{
  "arch": "resnet_bottleneck",
  "model": "image classifier",
  "dataset": "photos of plants and fungi (iNaturalist)",
  "train_examples": 90422,
  "hidden_act": "relu",
  "kernel_size": 3,
  "residual_init": "none",
  "muon_scale": "match_rms_adamw",
  "momentum": 0.95,
  "orthogonalizer": "polar_express",
  "max_steps": 27200,
  "batch_size": 64,
  "final_lr_fraction": 0.01,
  "weight_decay": 0.03
}
Rows from block 3 of a small image classifier, named by matrix and row number. Rows with one number belong to one channel. Each number is 128 + 32 x the weight over its row's rms, rounded and kept within 0 to 255. All counts start at 0.
Before each channel's rows are labels from the 100 images, of 14976, where the channel reaches its highest value: "strongest on" is what is common among them. Only what is clearly more common there than usual is listed. The data: photos of plants and fungi (iNaturalist).
# convs1: 3x3 conv (model.blocks.3.convs.1.weight, 64x64x3x3, each kernel summed), inputs 0-63
# convs2: expand pointwise conv (model.blocks.3.convs.2.weight, 256x64x1x1, transposed), outputs 0-85

strongest on: order Asterales; family: Asteraceae
convs1.50 [158 140 157 157 161  98 133  84 109 111 170 129 138 110 114 132 129 182 137 162 179 117  43 139 124 115 163  83  77 100  28 110 121 125 101 111  93 130 143 148 169 105 116 102  74 117  69 142 162  82 120  79 136 141 109 138 152  80  96 149 129 101 123 125]
convs2.50 [130 109 136 155  95  19  88  83 105 137 112 123  54 106  71 128 109 146 109 107  87 125 142 152 190 152 151  92 126 104 165 139  91 172 188 143  80 135 104 127  38 116 163 147  98 145 159 161 126 120 122  99 137 168 126 112 188 144 118 113 105 148 151 142 152 108 101 113 127 125 169 118 138 130 128 179 114 127 128 122 125 201 146 143 149 109]

strongest on: order Asterales; family: Asteraceae
convs1.18 [ 92 158 197  62 141 119 114  75 111 115 105 107  97  81 145  99 151  88  72 164 108  75 134 147 192  98 139  49 133 114 130 147 161  83  86 110 151 126  78 150 126 120 107 118 147 110 158 148  79 141 126 126 129 104 120 108 142  93 139 139 179 169 160  95]
convs2.18 [ 82 109 124 155  93  92 168 147 155 117 144  50 127 159  93 178  92 143 151 140  83  94 186 104 135 141 138 122 129 133 128 148  90 193 144 143 147 155 121  86  81 150 142  82 118 141 114 156  93 158 148 103 150  98 129 154  77 171 114 114 131  98 101  94 134  92 134 150 126 131 148 113 150 137  89 159 157 107 153 143 132 108 139 215  95 137]

strongest on: order Asterales; family: Asteraceae
convs1.6 [140 107 165 198 160  89 143 123 122 218 103 144 167 125 132 125 144 140 146 150 132  99 135 139 155 162 147 158 159  98 164 139 142  56  77 115  88 128 101 148 146 141 138  51 124 139 118 156  91  98 155 172  97 153 125  79 136 174  97 177  99 124  86  92]
convs2.6 [ 80 162 133 113 158 126 119  94 107 103  75 118 179 246 107  88 120  92 125 111  90 151  94  93  73 123 156 163 129  97 178 116 166  86 163 103 126 146 162 118 137 149  64  81 132 122 109  91 105 166  98 144 103 126 138 151 153 143 121 112 120 143 125 137  82 122  93  76  93 135  90 128 155 137 160 137 130 127 117 153 109 137 128 113 163 126]

strongest on: order Fabales; family: Fabaceae
convs1.40 [119 138 143 120 172 181 142  88 153 184 128 111 125 144 133  68 117 121  70 146  80  64 122 114 111 120 148 175 122 159 145 129 146 186 106  83  97 108 151 157 102 129 111 145 113 132  92 159 148 157 101 119  69 104 136 168 113 118 111 110 191  52 114  60]
convs2.40 [190 131  78 164 141 177 138 130 160 103 112 112 108 131  91 148 105  98 131 123 131 152  98  68 149 113 123 126 101 125 124 163 129 167 138 187  70 209 129  88 105 123 181  91 137 129  40 133 161 101 123 130 115 102 125 146 147 119 123 156 136 141 164 132  88  89 119 112 201 101 146 121  90 153  79  79 202 137 103 144 171  94 104 115 105 126]

strongest on: class Liliopsida
convs1.59 [ 80 130  90 133 113 123 100 161 143 130 160 130  91 183 110 117 126 153 150 157 150 146 126 128 121 110 100  88 143 140  93 124 150 161 132  53  74 134 216 180 140  98 115 108 103 124  56  85 116 109 164  94 100 100 120  98 139 157 125 139 134 150 102 220]
convs2.59 [106 126 155 145 137 161 164 127 195  83  97 118 175  92 125  90 140 139 102 160 166 113  83 106 164 136 134 150 182 180 127 113  93  74 130  89  94 113  95 166 104 135 105 124 137 138 122 109 104 108 113 133 105  86 129  92  90 120 119  74 160 116  96 122 168 119 168 130 150 161 140 178 127 107  95 123 102 117 115 150 108 138 135 205 109 170]

strongest on: order Asterales; family: Asteraceae
convs1.30 [118 120 139 160 115  64 151 159  73 110  87 152 101  84 100 154 111 121 124 173 168 180 134 117 160 118 133 131 131  71 164 183 131  68 121 145 137 113 158 112 180 125 171 108  64 193  93 171 112  76 157  70 127 146 120 126 166 113 100 121 103 121 150 111]
convs2.30 [144 144 125 118 112 177 126  67  92 144 113 108  35 135 172 167 113  36 140  94  89 147 138 193  94  74 156 105 121 109 138 136 145 119  96 125 140 141 167 110 116  91 128  83  81 153 113 123 159 101 167 155 104 117 131 105 125 138 128 107 159  71 116 123 148 143  70 116 153 122 158  99 103 192 108 164 100 104 128 139 152 113 133 115 103 132]

strongest on: order Asterales; family: Asteraceae
convs1.28 [115 115  85 111 120 116  82 121 110 123  65 104 103  79 181 101 153 105  79  99 138 109 145  95 145  79  93  86 128 127  95 145  97  82 121 118  70 112 145  92 112 145  43 155 172 115  95 100  69 130 120 101 174 125 108 172 133 184 172 106 147 111 122 119]
convs2.28 [217 133 126 132 128 182 136 124 128  92 116 112 169 159 129  98  79 137 157  90 155 163 167 129 141  94 160 120 157 164 119 175 145 104 143 109 139 127 151 146 105 134 146 156  78 134 109 184 151 106 117 154  89 135 118 161 127 125 144 118 125 111 166 141  93 170  77 153  84 134 159 145  88 160 151 232 115 135 133 142 152 229 158 111 176 112]

strongest on: order Asterales; family: Asteraceae
convs1.14 [ 95 129 166 161  80 116 103 127  64 166 157 135 100 119 147 153 128 107 151  83 177 165 101 170 148  92 165 119 126  76 142 144 137  94 161 121 112 133  86 123 142 122 135  64 127  93 122 130  67 129 129  51  89  65 160 149 139  98 134 132  80 171  77 153]
convs2.14 [ 97 140  59 154  91 166 149 128 213 113 161  90 142 130 133  79 133 139 135  92  79 146 172 147 104 127 112 173  54  93  79 111 169  92 162 142 190 112 134 126 100 141  71 188  90 111  89  78 177 134 140  90 120 169 127 128 143 160 189 155 171 118 128  92 150  93 117  37  94 159 136 219 137 114 148 108 134 147 154 148 131 132 136 109 160  82]

strongest on: order Asterales; family: Asteraceae
convs1.37 [168  88 138 142 162 138  84 108 126 185  87 124 125 116 151  92 126 126 167 174 132  49  88  95  99  98 126  94 152 153  87 115  85 146  94  93 114 120 120 120 167 149 130 180 149 113 143 115 126 109 146 135  42 105 113 147 121 152 169 119 213 137 115  71]
convs2.37 [187 117 166 108 116 115  98 102 129 166 131  55 120 146  70  82  85 145 111 122 125 101  81  76  81 110 115 160 103 143 150  59 128  64  67 171  89  87 128  99  85 128 129  76 115 107 132 173  95 135  84 100  90  66 118 148 111 105  92  95 126 104 141 124 164 124 146 104 139 110  72  91 105 110 148 163 154 117 153 132 208 170  92 140 133 112]

strongest on: order Asterales; family: Asteraceae
convs1.16 [139 131 119 196 127 102  42 134  80 140 120 103 177 140 178 139 148 162 187 104  91 150  88 153 156 143 133  98 106  72 137 142 136 101 110 145 157 145  91 126 167 124 131  74 116 173 127  86  97 103 119  99  97 103  83 153 144 141 138 152 109  94  47 112]
convs2.16 [147 108 125 110 106 128 110 130 134 157 166 122 115 116  68 135 128 111  68 187 141 168 138  93  87  91 113 117 127 224 140 119 139  98 153  86 179 160 152 162 110 160 104 173 143 126 157  82 136 125 109 106 105 135 131 102 137 107 109  75 159 140 158 112 143 119  74 111 139 105 126 159 162 104 106 166  96 134 111 112 105 215 180 136 156 123]

strongest on: order Asterales; family: Asteraceae
convs1.45 [134 114 172 109  89 131 114  90 121 139 161 145  60 105 175 119 129  91 108 127 153 116 112  88  90 153 125 106 155 137 149 184 144 112 109  92  69 124 168 162  97 122 147  89 105 153 143  76 107 126  98  92 154 141 109 150 117  55 183  42 178 107 100 146]
convs2.45 [168  95 117  97 120  70  99  93 102 121 112 145  95 161 169 125 153 148  91 116 100 114 148 155 137  81 142  86 118 140 141 162 192 163 133 165 144 132  98 145 115  87 133 117 123 141  97 124 171 108 147 170  74 109 161 118  79 119 131 142 138 105 151 114 123 149 150 132 141 172 136 117 126 123  83  79 167 119 150 138 109 135  81 111 181 189]

strongest on: order Asterales; family: Asteraceae
convs1.22 [ 59  58 100 125  83 149 130 128  94 144  72 142 100 118 124 191 132 129 131 166 121 117 168 147 158  96 153  93 158 119 182 155 137 138 158  48 143 114 114 109  90 106 104 112 120 114 102 168  51 139 113  74 167 170 103 101 120  87 137 134 156 137 104 114]
convs2.22 [174 130 117 123 146 147 204  52  98 118 145  67 151 116 124  97  93  99 155 161  71 118 194 108 139 132 146 162 140 139 124 130 108 114  89 133 171 176 112 137 133 173 110 103 119 118 132 120 102 123 159 131 139 111 127 143 118 184 142 165  89  78 128 134  95 149 157 166 136 174  92 107  82  79 155 212 135 102 149 171 136 123 130 141 120 110]

strongest on: order Asterales; family: Asteraceae
convs1.43 [121 113 132 122 114 114 219 142 126 171 115 114  80 113 113 146 130 144  88 123 121 110  64 125 141 144 132 140  84 180  59 154 139 109  97 111  87 129  73 107  87 150  78 107  80  95 178  80 130 118 126  87 202 105 171 135 140 163 108 139  95 137 100 111]
convs2.43 [184  96  96 163 138 134 115 129  65 206 145 128 107 122  96 124 121 137 129  98 122 108 116  81 139 105  72 204 105 100  78 198 173 114 163 109 133 139 136 137  85 118 150  79 147  97  75 141 166  89  56 124  98 142 149 108 135 162 124  98 163 116 155 157 129 137 154 167 125 157 115 141 158 133 193 114  55 109 105 106 130 136 117 111 162 134]

strongest on: order Asterales; family: Asteraceae
convs1.36 [153 144 116 107 133 105 137 124 100 195 127 129  98  98 128 120 126  62  82  67 127  75 163 160  92 131 147 128 113 123 123 149  85  65 149 131  88 138 184 168 164  98  89  99 180  89  77 130 131 144 117 123 119 117  82  81 115  70 134  57 114 142 105 123]
convs2.36 [ 83 125  94 110 156  86  93  93 151 131 102 110  99 116 128 127  80 144 115  86 228 144 119 140  71 175 175 145 124 140 127 174  94  79 125  97 121 129 107 126 105 147 157 118  99 117  88 140 162 104 181 134 106 180 151 179 128 177 103 194 103 144 116 117 150 119 141 145  89  97 144  87 124 125 120 134 127 156 180  93  94 179 151 137 137 168]

strongest on: order Asterales; family: Asteraceae
convs1.17 [146  87 161 186 155 111 148  75  46  89  96 120 132 138 188 144 152 134 156 118 114 156  78 127  58 118 131 122 116 175 108 104 135 112 157 121  88 133 147 121 161 174  76 137 118  96 149  54 119 102  93  97  80 132 152  95 146  86 158 166 134 111 117 141]
convs2.17 [130  91 116 124 163 149 127  87  88 106 135 110 111 116 118 154  83 128 155 168 133  92  86 153 113 151 118 130 120 146 141 138  83  99  78 127  97 139 154 116 145  81 158 200 141 117 124 111 153 113 134 168 137 164 156 117 129 123 174 114 128 162 113 110 159 185 135 157 163 112 154 181 172  92 108 127 188 161 131 125 195 122 132 125 191  86]