python train.py --stem="single" --epochs=19.3 --adamw_weight_decay_other_params=0.05
Rows from block 6, named by matrix and row number. Each number is 128 + 32 x the weight over its row's rms, rounded and kept within 0 to 255. All counts start at 0. Numbers have three digits each. After the name is the row's rms in percent of the matrix's.
# convs0: reduce pointwise conv (model.blocks.6.convs.0.weight, 128x256x1x1), inputs 192-255
convs0.0 097:209081123063130146113127028127127127079130126116145167072088119139141147158153149106111143155141139185149099150135164148153100031129170119116108125121114135219099108106137184149183102125138088
convs0.1 105:103130076142116124163115162192115119114144145116096137078164077114150122140153138145131146170126123140151097108142128181147116144153163188058134149076167133147138123126148111154117032104132116
convs0.2 099:092157175182071111123101122117141086109125148184105189123138078073146179072127180137109130174158113130170169111120138147141126077086088099124119131157119096126099162160106125157133101092155110
convs0.3 096:131136072164035181124111135191075119144226104122146091132134149173171118072184103151143118103132138103109139136135101074177122105126106112103090090119115192120150144082143104137154152160095136
convs0.4 095:144142115097141113139149153083124173122112149174141130076165104189072192079137103117162117133181119118137182214159105136154112089109122104121170100179149050151070145122144150165140118117094151
convs0.5 096:093138076135143135131098081145136120088127167160088163113151199145129070190153161128107143179146179096102165071171163117120119143118148158122130100133096126154156120099147149139128108150085156
convs0.6 100:126115129108156158161126101144127112123129140104131151147185090144137124102164114151165125129147161073107132121131200204116117147121149151167181175173070198080118154139151150138100120141125179
convs0.7 095:115154087108093150055139169126121160114116150111127120136123063115147182131122152082140114137120154070236094152166127193187104115125107156112099120102124132143044138190160109140144104101118117
convs0.8 099:109127069158174130108117089150174163157140131143108176113139193119106119134150116178073101153192101102114123115056098105122158116162088071081089094141139141141098113225103138113162156135155159
convs0.9 111:129108136089099114139108121091096151107101111141133110133177178151167118162118149066169152163100104093154129111162095137173119068095121177143117122111099168110157142125114147127146132137114098
convs0.10 102:089109113073149114137109122133130089111144104129134119158112104094140170105090109113142114191115135102069192075161109133166137097140129122150092096126129138113112108139099109092169149163118171
convs0.11 096:086054128142160116154121094106120158150073111157072172115143099159102145119086156113081147113086092116120101171176146118154157134126159083110129172120158107169106120127158137175180144140123087
convs0.12 099:140175172107124157154126110083098125147133139155116090175145130097125112122190093159126115132068138116144173147104120138129149149165134006112084095157100122142053119104133131102077081157135133
convs0.13 098:086092188174081137088133135146094070179123137090156188069138170096173094131138148152135144110141138152107079105107181140094116155159149132123168159126143085108121167157098137108126141119114108
convs0.14 108:105134107138115137094146151101093125111115124184132148098123147126103111156128139120119141152152104119089115122109120114147120135124118117174167096171094140128091151108135156216146153064126187
convs0.15 110:044136148097141103112135131122097164077075200156148121149145143129104129159140108130051123162110108156097096205116086139122091135142121140096129124085111143142083067137092141140083110113108118
convs0.16 106:122141104166161107042132096133145115092137114112107130157124081140142103141152082137107220123145127115154133100120068135153157098106133135143177146174102149179147121101148133103112132137183127
convs0.17 101:116171105184103138140132153082162108105125167080172127159168121112082123092175110170136106141165166158109102070140042100134109098133214088128100153077184130143179109142154158114151139132097099
convs0.18 098:143130083104119111099100094112191169155095147090080108100132168116151117098116127146119096088153147112124136096078076178103142170067142204098182129104148136146094142106188140105121163074162118
convs0.19 092:072107112125100167109096080109139074135101087143158167114101127174120086150095091089056138038108124148162108103075104105105137129097108107143129129102139106205189124114128140130168081161139157
convs0.20 098:118093118134165120116089140098184152162126088126115104165063134096130115141187094191090137122152112176110119103108116082150107171096176103092171143185091109107073152108128143119107116133150132
convs0.21 106:127142115095110140079100106116157113159091097081117195120133062190135118148128104063154142109122099102089149109108117142154081129109136074142094149163137147145071120120112118130081140088086148
convs0.22 096:072122028115137130143125161164169084117170139077159121081163110113089145115114130076154177104078141124190127140151112104177108100111085112112098136170101151121128130118132172153162142100094104
convs0.23 096:141138094138130121108110103148172117158083098130159116061061131107113122098101210169080125153104108138202150200184145073121104116158134087136096135168165058125112124133130127110113063138133107
convs0.24 105:183108190123120099147145087123122126110166160111171138059122091154120145094118106126078142164060169149152143122147170122135101096131183123129165130174099182119073168117097131125163122149090186
convs0.25 105:158139136093175123181108146111142119151113105115121139060114094174122079106139148138112155130144154134116166104076112076186122089126157143148162114106125096103112148127140120116115140133144120
convs0.26 101:115124070081104192135109100137105094071127115140098110148130143091137121127171113144112130141116118119120198193099154121119157106185128115126106146105148101185158126129133158082064107135124122
convs0.27 097:118101133088116242107140096112118162096156121099180050139100145151200106142157131112116154105114114108088108061128145121095110125098159136151180109129091118091169133115152126128174113128127137
convs0.28 096:053164117156127102107088120158145112137044119114142127184134139119107136107110123055237167132086130098082160111117142108094105197149090117191139204113122122134185175126111099127134121137158135
convs0.29 101:137169122112106099120088135091102109054164154113101063091114219136033094179064163076098127116100133161136137091173066148121121141136133098196059164130181186141064173153100135080142147161169086
convs0.30 107:238082096135135204174144098101114119104132108154143151105138125106156188138046125090123154110096112113144128161126111113124205132078108108080115061117113121133116167076128155114170097102084129
convs0.31 113:053127080138095198114084126151158103132177093182107140187117122142126130092151120082100090142114132142101136062152138146129115126136164173110147146149133102131125159131106118157140085129118207
convs0.32 105:135175058108085113153082129116091132080133125080124095084173172100109136109139145103112145120136125097106075092133123067103104182164106102101119155122120164088155170153101135082122112153178103
convs0.33 092:145119098120125132164118071107127135160082109102122129182085078082090112138143182133160155128071131141086182207131116149140171104127130133100168158135116121182111148125163171141083107087089105
convs0.34 102:133162098179115106135114136139119153110132096131136095069166113076093171152144125113137167167136154114112211115088143107096079124082111115095128114095147148131092140096140161169172123116079119
convs0.35 099:106102121188113126171112130104165104098116134122147122159143108195121113100106144155096133074143123118141142161147143162138103074173112112140102140146145116098097123132055124136095118160140139
convs0.36 101:158114214130117134145152060112142105157141128132124108116097072166133118069146152138135131143079115119122106190093153051117104088130135161049093131116128059101173117166159116114051107158167118
convs0.37 098:110195124128106134118099150128151127123153117108086128131088149150052166121134109124169201099128153110155099197111148101137156139135119189151104138089129137094105154123139177102138122086139133
convs0.38 101:099130148092071123165140122132175100063148105223172137150107132094138074134158151106119127103084128144147136148193138062167108136109169123128061118136111147086111119112136132119162147121132088
convs0.39 102:119135101146143141129105159127134113136150114104130158096162093126138100137124149119136083072186123140107095085140171134104120040168136116107144115099199107149089151150173150152170143117117134
convs0.40 092:152116109146100069123081098098122147144132106102161119106160154119106096190105150103157107161144135113157106126154154106127188102096173081121115105149162113108122081124115161144138193186101139
convs0.41 104:144131137192131081137129178175135144107130127177108116115157161126105046088136094131152132191088141143085124183090090147136111137055137174134152161138136125182160113167164131133149095138120097
convs0.42 104:169153103153148121077161089145180147073138132154091148130074128108119048172097138145106146140143109148130075119135151095098123112082127101141054129081097130173188180124192138112123128085147153
convs0.43 082:158192147109167124161109138122151114082146157160180087158145098142148204102144115189113116201154147106154220178134134172120105114122116108177136160066162174160119136140171151157143128092171147
convs0.44 097:111103112107120130097138133145104138062091116162121149099135146133129169114127129163114135121150153107089141115094137048149149229087115119140103109172145107183132121121152189183137120117129117
convs0.45 104:170158129133147092050098088157178167141128127159115132136123117163152160126140117144162177139153146169139133166134104123074098101110094187161160161071107126141057117124100177141088106121090151
convs0.46 102:126154051041155160173150064115156091132140097144157104081096054095158161099133086103103144134119115128134132125096144115102096125080088153098144150105098116108098116160142133130128075127117147
convs0.47 086:151139127149087104138142120103129140125121124105130152164123139102073072117200111087116088140126095079095064127160124140098142135207223150124146122134156147186138105136195152113202184147120043
convs0.48 097:112148127102124129126097192197190125135150127175127101143151127146171134123107130149044147123123118174105112105112162141131132180069149179143133139172107073079161099181131199078138121085148194
convs0.49 099:114132150125100136171093143198072093108123111115097108152168083105154145125157112096119120171172120090126126086082056184147123121081207118103145116064136152119122176165163166140118132167134162
convs0.50 100:076146144067119094129149179160159116077136097196108056109080122194145109145122081139175149132112074072142083146041061099109133175146126160133106163127100096113109177119153127124135114162147153
convs0.51 094:216140104128135115119068139116133149134104128105115143110139121133127078108178126142161188109110095192111089127078137129150151123077187144123143143148141186127133126137107116112075168088147085
convs0.52 107:099122081134119085167193104128037124128094151113131164143090094175131129103143162109095167117087143097107133167122130166125212142126091161109135119204131193105124120073219140122100113144102125
convs0.53 087:159091067100181174163105150117117188117117125125154101085127127082081112130144099160134157125058124135062119194115099142175137078066131129147194120152187099144165165070147156136175106157101114
convs0.54 108:072131118132097052096099126133098102103213122145138114154100081142118095131142073143160112140092129093098123095121092106175147121096154102074107093130153105130122133083116122125099125085126147
convs0.55 109:137150166115089109097108134127052161102102123152104236118135094135126073116167118138080157128070160110151113120085115141118190158138107095118158108150123131139102141156100113154255115090129190
convs0.56 101:087085086118124132136067157163091026112136102113140129075166149133104221173105134133080201130180131122117133161135127135156197175061159171107120142082103095125106154091185147119131185117099123
convs0.57 098:153145063113131130178132103181130112104146166111167161139097140083093104134194046122138151147098123125126141131076156167122089177125117135093053085129159148098182110158153128126084084153152201
convs0.58 100:170193126151171147110141095064171134164108118107119101170127159128090118141155150136123099085104090098151095163197083177124109127129155119152159113140171109163119137175119159161095097155132106
convs0.59 101:104122118094119115062155165084178163119148179122131152103142124156108138173162107179169088115146094130118194153127149108144121106104145051160155097214146113121133116125109151167111101143108116
convs0.60 095:121144157132134091106168162076088144140152089157102122143137149114120151119102108130163162207109132164128160148125109155186177168063144161138108123175173159086125136147144113109085094100150104
convs0.61 107:130134170113110147106086098086136209101127109105156134092122107127123089147120181132121094140122071146143172158130128119144107146142152171130105112105154087098107103154114137144137178146145071
convs0.62 097:095131135078097110119091149102165124134187135118105109056126105169127175148129186137070119108148061146121140055137123117127063113121156132121123123162154136110147098116152131097197093112143154
convs0.63 099:122100147143109172140119121106143117159097123129129119174176143145091122122125143123110167134079131090146133101179115104086108179118144189144137147114128118129076112086110091170141115127132171
convs0.64 103:063147203140144094088145119127144143163064140115152194075144108125119098109138156122118202144128128100112115120157155107155098090130148092124143145117124134127227096088119102122161124195115134
convs0.65 105:150087121135097206250180087115142084153112160137188168160090081169148123118119097149126180142111154093082122113121047144122138133123146126149089084164137102157127113086172097186112065121132108
convs0.66 091:089122156096187149169137119086189148120139140182167212177135136089117101105179171118146096142101152114107089072206169132124110122102139088077083126174091175173160089105095130152149121088117144
convs0.67 097:095104120166118161177216121131150141076161083190145110098120106085159112124116154136086186114169102137108102138140125141150118142066159174146165098134144154177168163157117106127138144114148094
convs0.68 098:073096125121159135141131102126161131108087103107145096190140110123167140152102138092152165115113094122150062195116138171127120150128182140135150162072122139112159115098129124161134112111158131
convs0.69 098:127134241158130175170107120120039144082105098132103074105129181128131135092114121154133153175146151132114150155125118160047126155121209138115064103114124131102151136080119121120106102130119140
convs0.70 104:052100221151124150140101106126119130122121128112144128156122143165125157120130153063159119181131110120125148145114175096082184087105141140167101135127119153121137090074126153123089168222105109
convs0.71 103:165094156071094121176100100207112125141129108117161128127115107159179097148051166140132140100144159123151108104113109073180132116069140085085074109113153108129095150136149104157125139069111113
convs0.72 094:157182104096127112206134105125113116103155113076076117143162132101177154151117109138105116130177108133129131104131115173132151147127161209094080139149139127166157109121135143146111085079158166
convs0.73 096:145066096147156125115162076186145137135105156113155106164078196067127132080092075159124124112176177090125138147066058129159144177159156157144112153125127128150139138114095120117129124123137112
convs0.74 095:108093143161147083081153154058119113149062102107102176109159130171074051152102142186119128093112121172138107171094066121157120165105123154104128073087160047114095143118115110135136142122160145
convs0.75 093:074176124109135106077090112171166138117120107101094119125120190103125136125179136163102138117094088103153081115108183126178120153114121164167093156087130145159149197178110118160192117134128080
convs0.76 087:088110170080153113107131136118215094144122151192141203132143104122104160101150111117158107115126065148143121166167150164077122093069110166190155131094106165114113198189161146177200121103113204
convs0.77 101:175125111125149078065142124126141145158104107183110105142131129130094081108191155124085099137140072159081184091196166130156140085132129056134169121141108139125140142136140143142073082131172155
convs0.78 100:128063120182129135105129139167130121127134166153193092120148106063172113183110110130105089138092130157133135103067084130096087102123129134132078134127111133174128145199174132124101100169113126
convs0.79 093:104137121082096173146107104131130146115206119106139128125106157204133157163106104141134200132102119151127145131114104114135123092093166143130084156181136116118159116114121128122128113148125092
convs0.80 094:121123068092110131121150077086133157080105148129156097071088096104140127029140127148115099102109130164151137162155095134211107119066126186117117132092140118189101134136139121107147134180154122
convs0.81 104:130112131079108144098108064072111095166111154098112142133152113137093136123175073169168142112114143166039149123112144101099160157135213122137112122135173126104132084118095108117102099147107101
convs0.82 096:197109119098106084083091119140113131099122131089099159114164093104094129148130124108080112180176151132136136138114155137085111115121144177099098082088186096113127124134103147115111090146142163
convs0.83 100:091128122175138149141113124156096202072119113125099150056129181114143088153151155106059144157096198083158207117091110121120131135101169117113107106147120162174120146173126102122130082138094130
convs0.84 094:157090163090155113142105081185106124094133158201154117124086108095183111110104105128139081170097103103165097166122128132109119162133127165132106085102092112137164146112168094117146186084113158
convs0.85 086:130171158143176107189105141102088123080134129107215118106142078141087130067124122124185081101142139156148112154170101127133126142144121190080156163130134146157121130114129126109132110125156123
convs0.86 103:197137143158166078094141085103172148048105116087136168091109105044110099114171157095134141067096163129092121164150111103190092158105101179103168109136085164151122091109184128115122112145104048
convs0.87 109:074109144114103136110194086128036168171211127088119074142096125160110101077113114141127119089161146101129089101076174202140089104078130157125108089156120198154116155141142115105195153118119102
convs0.88 096:121151144111080116086082100117167101118110138163170157090221125113138116155111188102132128139116204132144035177127143082116124139086116126091152192130099106185091139126083131150138146220150114
convs0.89 086:160146141143146079165142114148143111212088160182150198071140154154088119135071144079178069137138118112097121098140100182154175118134125111107143152148159097081104140088157145097099121100189113
convs0.90 103:117133047112141103101164134086118119116177094145088111157087160130183109129110153125165102138086078132065116180172143150199161106084192111123163093087079079125144159139168136145093115165148071
convs0.91 094:043144099100132104102173205129162131160089153123125178139117120135167129196123131138130104119148072125078132097115136104094145109127127129135106146158084109137155127109117124175186194138110121
convs0.92 100:149117060136107133113118063089088094129142113203140131144160123161102077105156090142141101098080111122145108118083064137126147160154121102117123099101174132134179145168141170076106095190130115
convs0.93 107:089090167146130105231173157163120118161100104092153149122071116099127180105154128126127178115169121101181140123162155125121117076107166112137143135126115113123148101140102149145111127145117150
convs0.94 100:111049084100113089119087138136157136094186147128075143149167122112191136198102132085060159098118141197107121076102124171167152102134139172102091157156148093150102155107112139170120123110125103
convs0.95 107:066078087164156107100115121109188071086052125094140149143183162116126114082130077111147099201158178146112127092142136077104136112099172118123155110153184110138053110165119110084136174185069108
convs0.96 096:149138102080104112121050095115138115165145104150122073131145112185087123108128174112117072108122109126137157127132147207079090046099175113171118134187129175118128131163165138082118087094124184
convs0.97 097:127121093129167110138137140047118162132139152163159118117153139121139154123140170118142110145149108110175104083181127133177139170076119207103128163112172122119043105164124147172118109121129085
convs0.98 101:111153155102077115135165126116177102095120166180172129174111129109113134113165079103147186176044174103108121153181154195178120147105097065127080109121078121090130168114203133161164153105135135
convs0.99 100:095089114120181141148177078164114113115124125135081091154155154109128134110108130132183182153202116091123135235074087100102176133221135079151089082172095145130184105132158124117145067112129145
convs0.100 106:077155145120065120129089112082120108070128077155170191085144144147123106107135151096134107120153124184086114135156055131125094115114146107191113143132159145179140104135132118102107175089117155
convs0.101 107:080089113100138155118073100103126076115090113119106119125159116178106125139137157083102032136103144164178135157110166095085148187094084093114116109218219185105125119055147131138112149102104084
convs0.102 096:085115121150122132149084183084135167168154152106117117142103139141149133132149119104120133149156103180121196077164127102145091154119150076127140111130097111093198167109058091152143151081191107
convs0.103 099:076101211119104168139168119141134139107189077101149049075136120039115097096154126121107135115098059147105111157106155140107133112178146116112181092128141103098120145152125119134190082112154138
convs0.104 108:141173121178150179143141122068141087092120208120111168085094119148094085143151104160209154112135168069137137116096115067127113143070091154142138211122108160186161110126168094117140196186132105
convs0.105 096:163178087098112116152194190133166123118141112134127145198110122133139121186149120152143140100146114108127114137159117158147087132166090150162162089056165156226168117121191151101102051140153104
convs0.106 106:097137111148123127136084110167140110122155101103117116168072113155140080171094157097061097155137146171078121192114130144129134107125087123153124150172036091139151118133110100094107046138092078
convs0.107 100:128131135082123105117069107115128138120106190154143153112083128131100111093128139141139101125137147078038135217138121119080109137142138114139079115129101201179160169176144104133113103119153096
convs0.108 105:071109156146111110108129157212122208094155163108076152129197116110185088102144092153107086118128178159168118143126088102140087154152162137091089147154120118101112143122154121128118144135121118
convs0.109 102:120084136112085113136068130176100141118082130160148141136173124096153098126237145124120170109107109116165120082188066101146109105097164090096134152156120162087155171109151139128127138162104122
convs0.110 108:127092152111126185154082084138147125119158122101154144116138142143085096102174127130145114127083184096142152087131133152136141206109146041161186122126174157163108122132144173086104153106145136
convs0.111 096:128136146162055211144181140092078130101194126058154121125129191150096118084145143082068110155086103115159141112075149117076137127157150126082102152099144124112108143177139136181146169131115161
convs0.112 104:101157122171091077090067189125190120118140117132116134111154103117104225157126127133115195138130102165126101169164124168117117127135128160043116090134169127124127138071132157206107121144122138
convs0.113 109:101139125138145070147116152146075190174038106187173158106143195098131125145121074072133151115085105123125174122157075143129110081162134163164096188161113090124147126112124140197118162100188121
convs0.114 100:081099167078090158125115147151123151100108108118128123184101076107155120128142086105088197186132109174100186112140139147131119109086143157088127102103146109082132169148114151153084128152180168
convs0.115 100:108138184152149114100136121129195142131108171083140121128119103107142142143161096147106133110128103129110127072116101096086116130095062108119160182160120140136169097121094102139133169119128169
convs0.116 101:181150099084003160098105137169161084083129133083169154065177164124150143136097117104113136161102162143130117129132107081080122118125164074104093152143155082085121147094156147087091096159166068
convs0.117 106:135158120094190154121091139100122121129054041138154090131124161121142178087156109152115153111104128167124127114071155132115154077091203115084162099146176124129121093105175124116078157101126111
convs0.118 104:084108073119132094100061218113085196100127135079088096129187131126175140140171136101118062114103099119065082116100128128174119121154207172141069163094109169100061137138153132119148146075143130
convs0.119 096:103200086067092101087106095157099130148131165155192141134141096125130114120096115104102120101100169143178072164123052165140133153133124210117108146086118141188086168090160145120148189153085146
convs0.120 094:114158127126107156093074128170133121121121093122168138156096124142135107087134127120140120134113119126155105113175104142218175104088149112047122060106121061155176111191137125110097108140139154
convs0.121 104:138153126119129106121166104185077122113209144128105107098122152051181192083118115130100142121124127109121147122124232130156208168111112108162109090135124180187138158112088148133109160133115152
convs0.122 102:134104130142090099162125158110166099158110098139156124164148105191166109130127176089109104140098107113103145131105111070110141101204113060170077194118101175151133148174125114146138089185120134
convs0.123 108:148134139127174099158107174080196088138115128143134151147163144099171114152180110188173081157108180092081163128136115159112168066148152161128200126111118136078149133118114157121145110128127124
convs0.124 099:125153085132132127121152114101119146066101071144120086114124125147175133110144159112090150123131054092119127126081090117118140122176151155112100182183120123138101111112118156147118157172120116
convs0.125 103:056112150132119128180158110142153150125163124099140172133122133138112091155084125097181135165129119133142144172096089130123210179101104148069178093118105118115140152105172122117133132169122122
convs0.126 099:149155195148177122111096176080138170112086159118089147123110153182099189101128161197086159101109142114109135085090127132121179132114144122089099140122121109132162138167157146148168167114134111
convs0.127 097:126138115070096076138092120114156109080185121084131154086100150173124138090152146113061239123119096146134136151135119115093083082189119137179137157156117153094146155139136156142155164153162097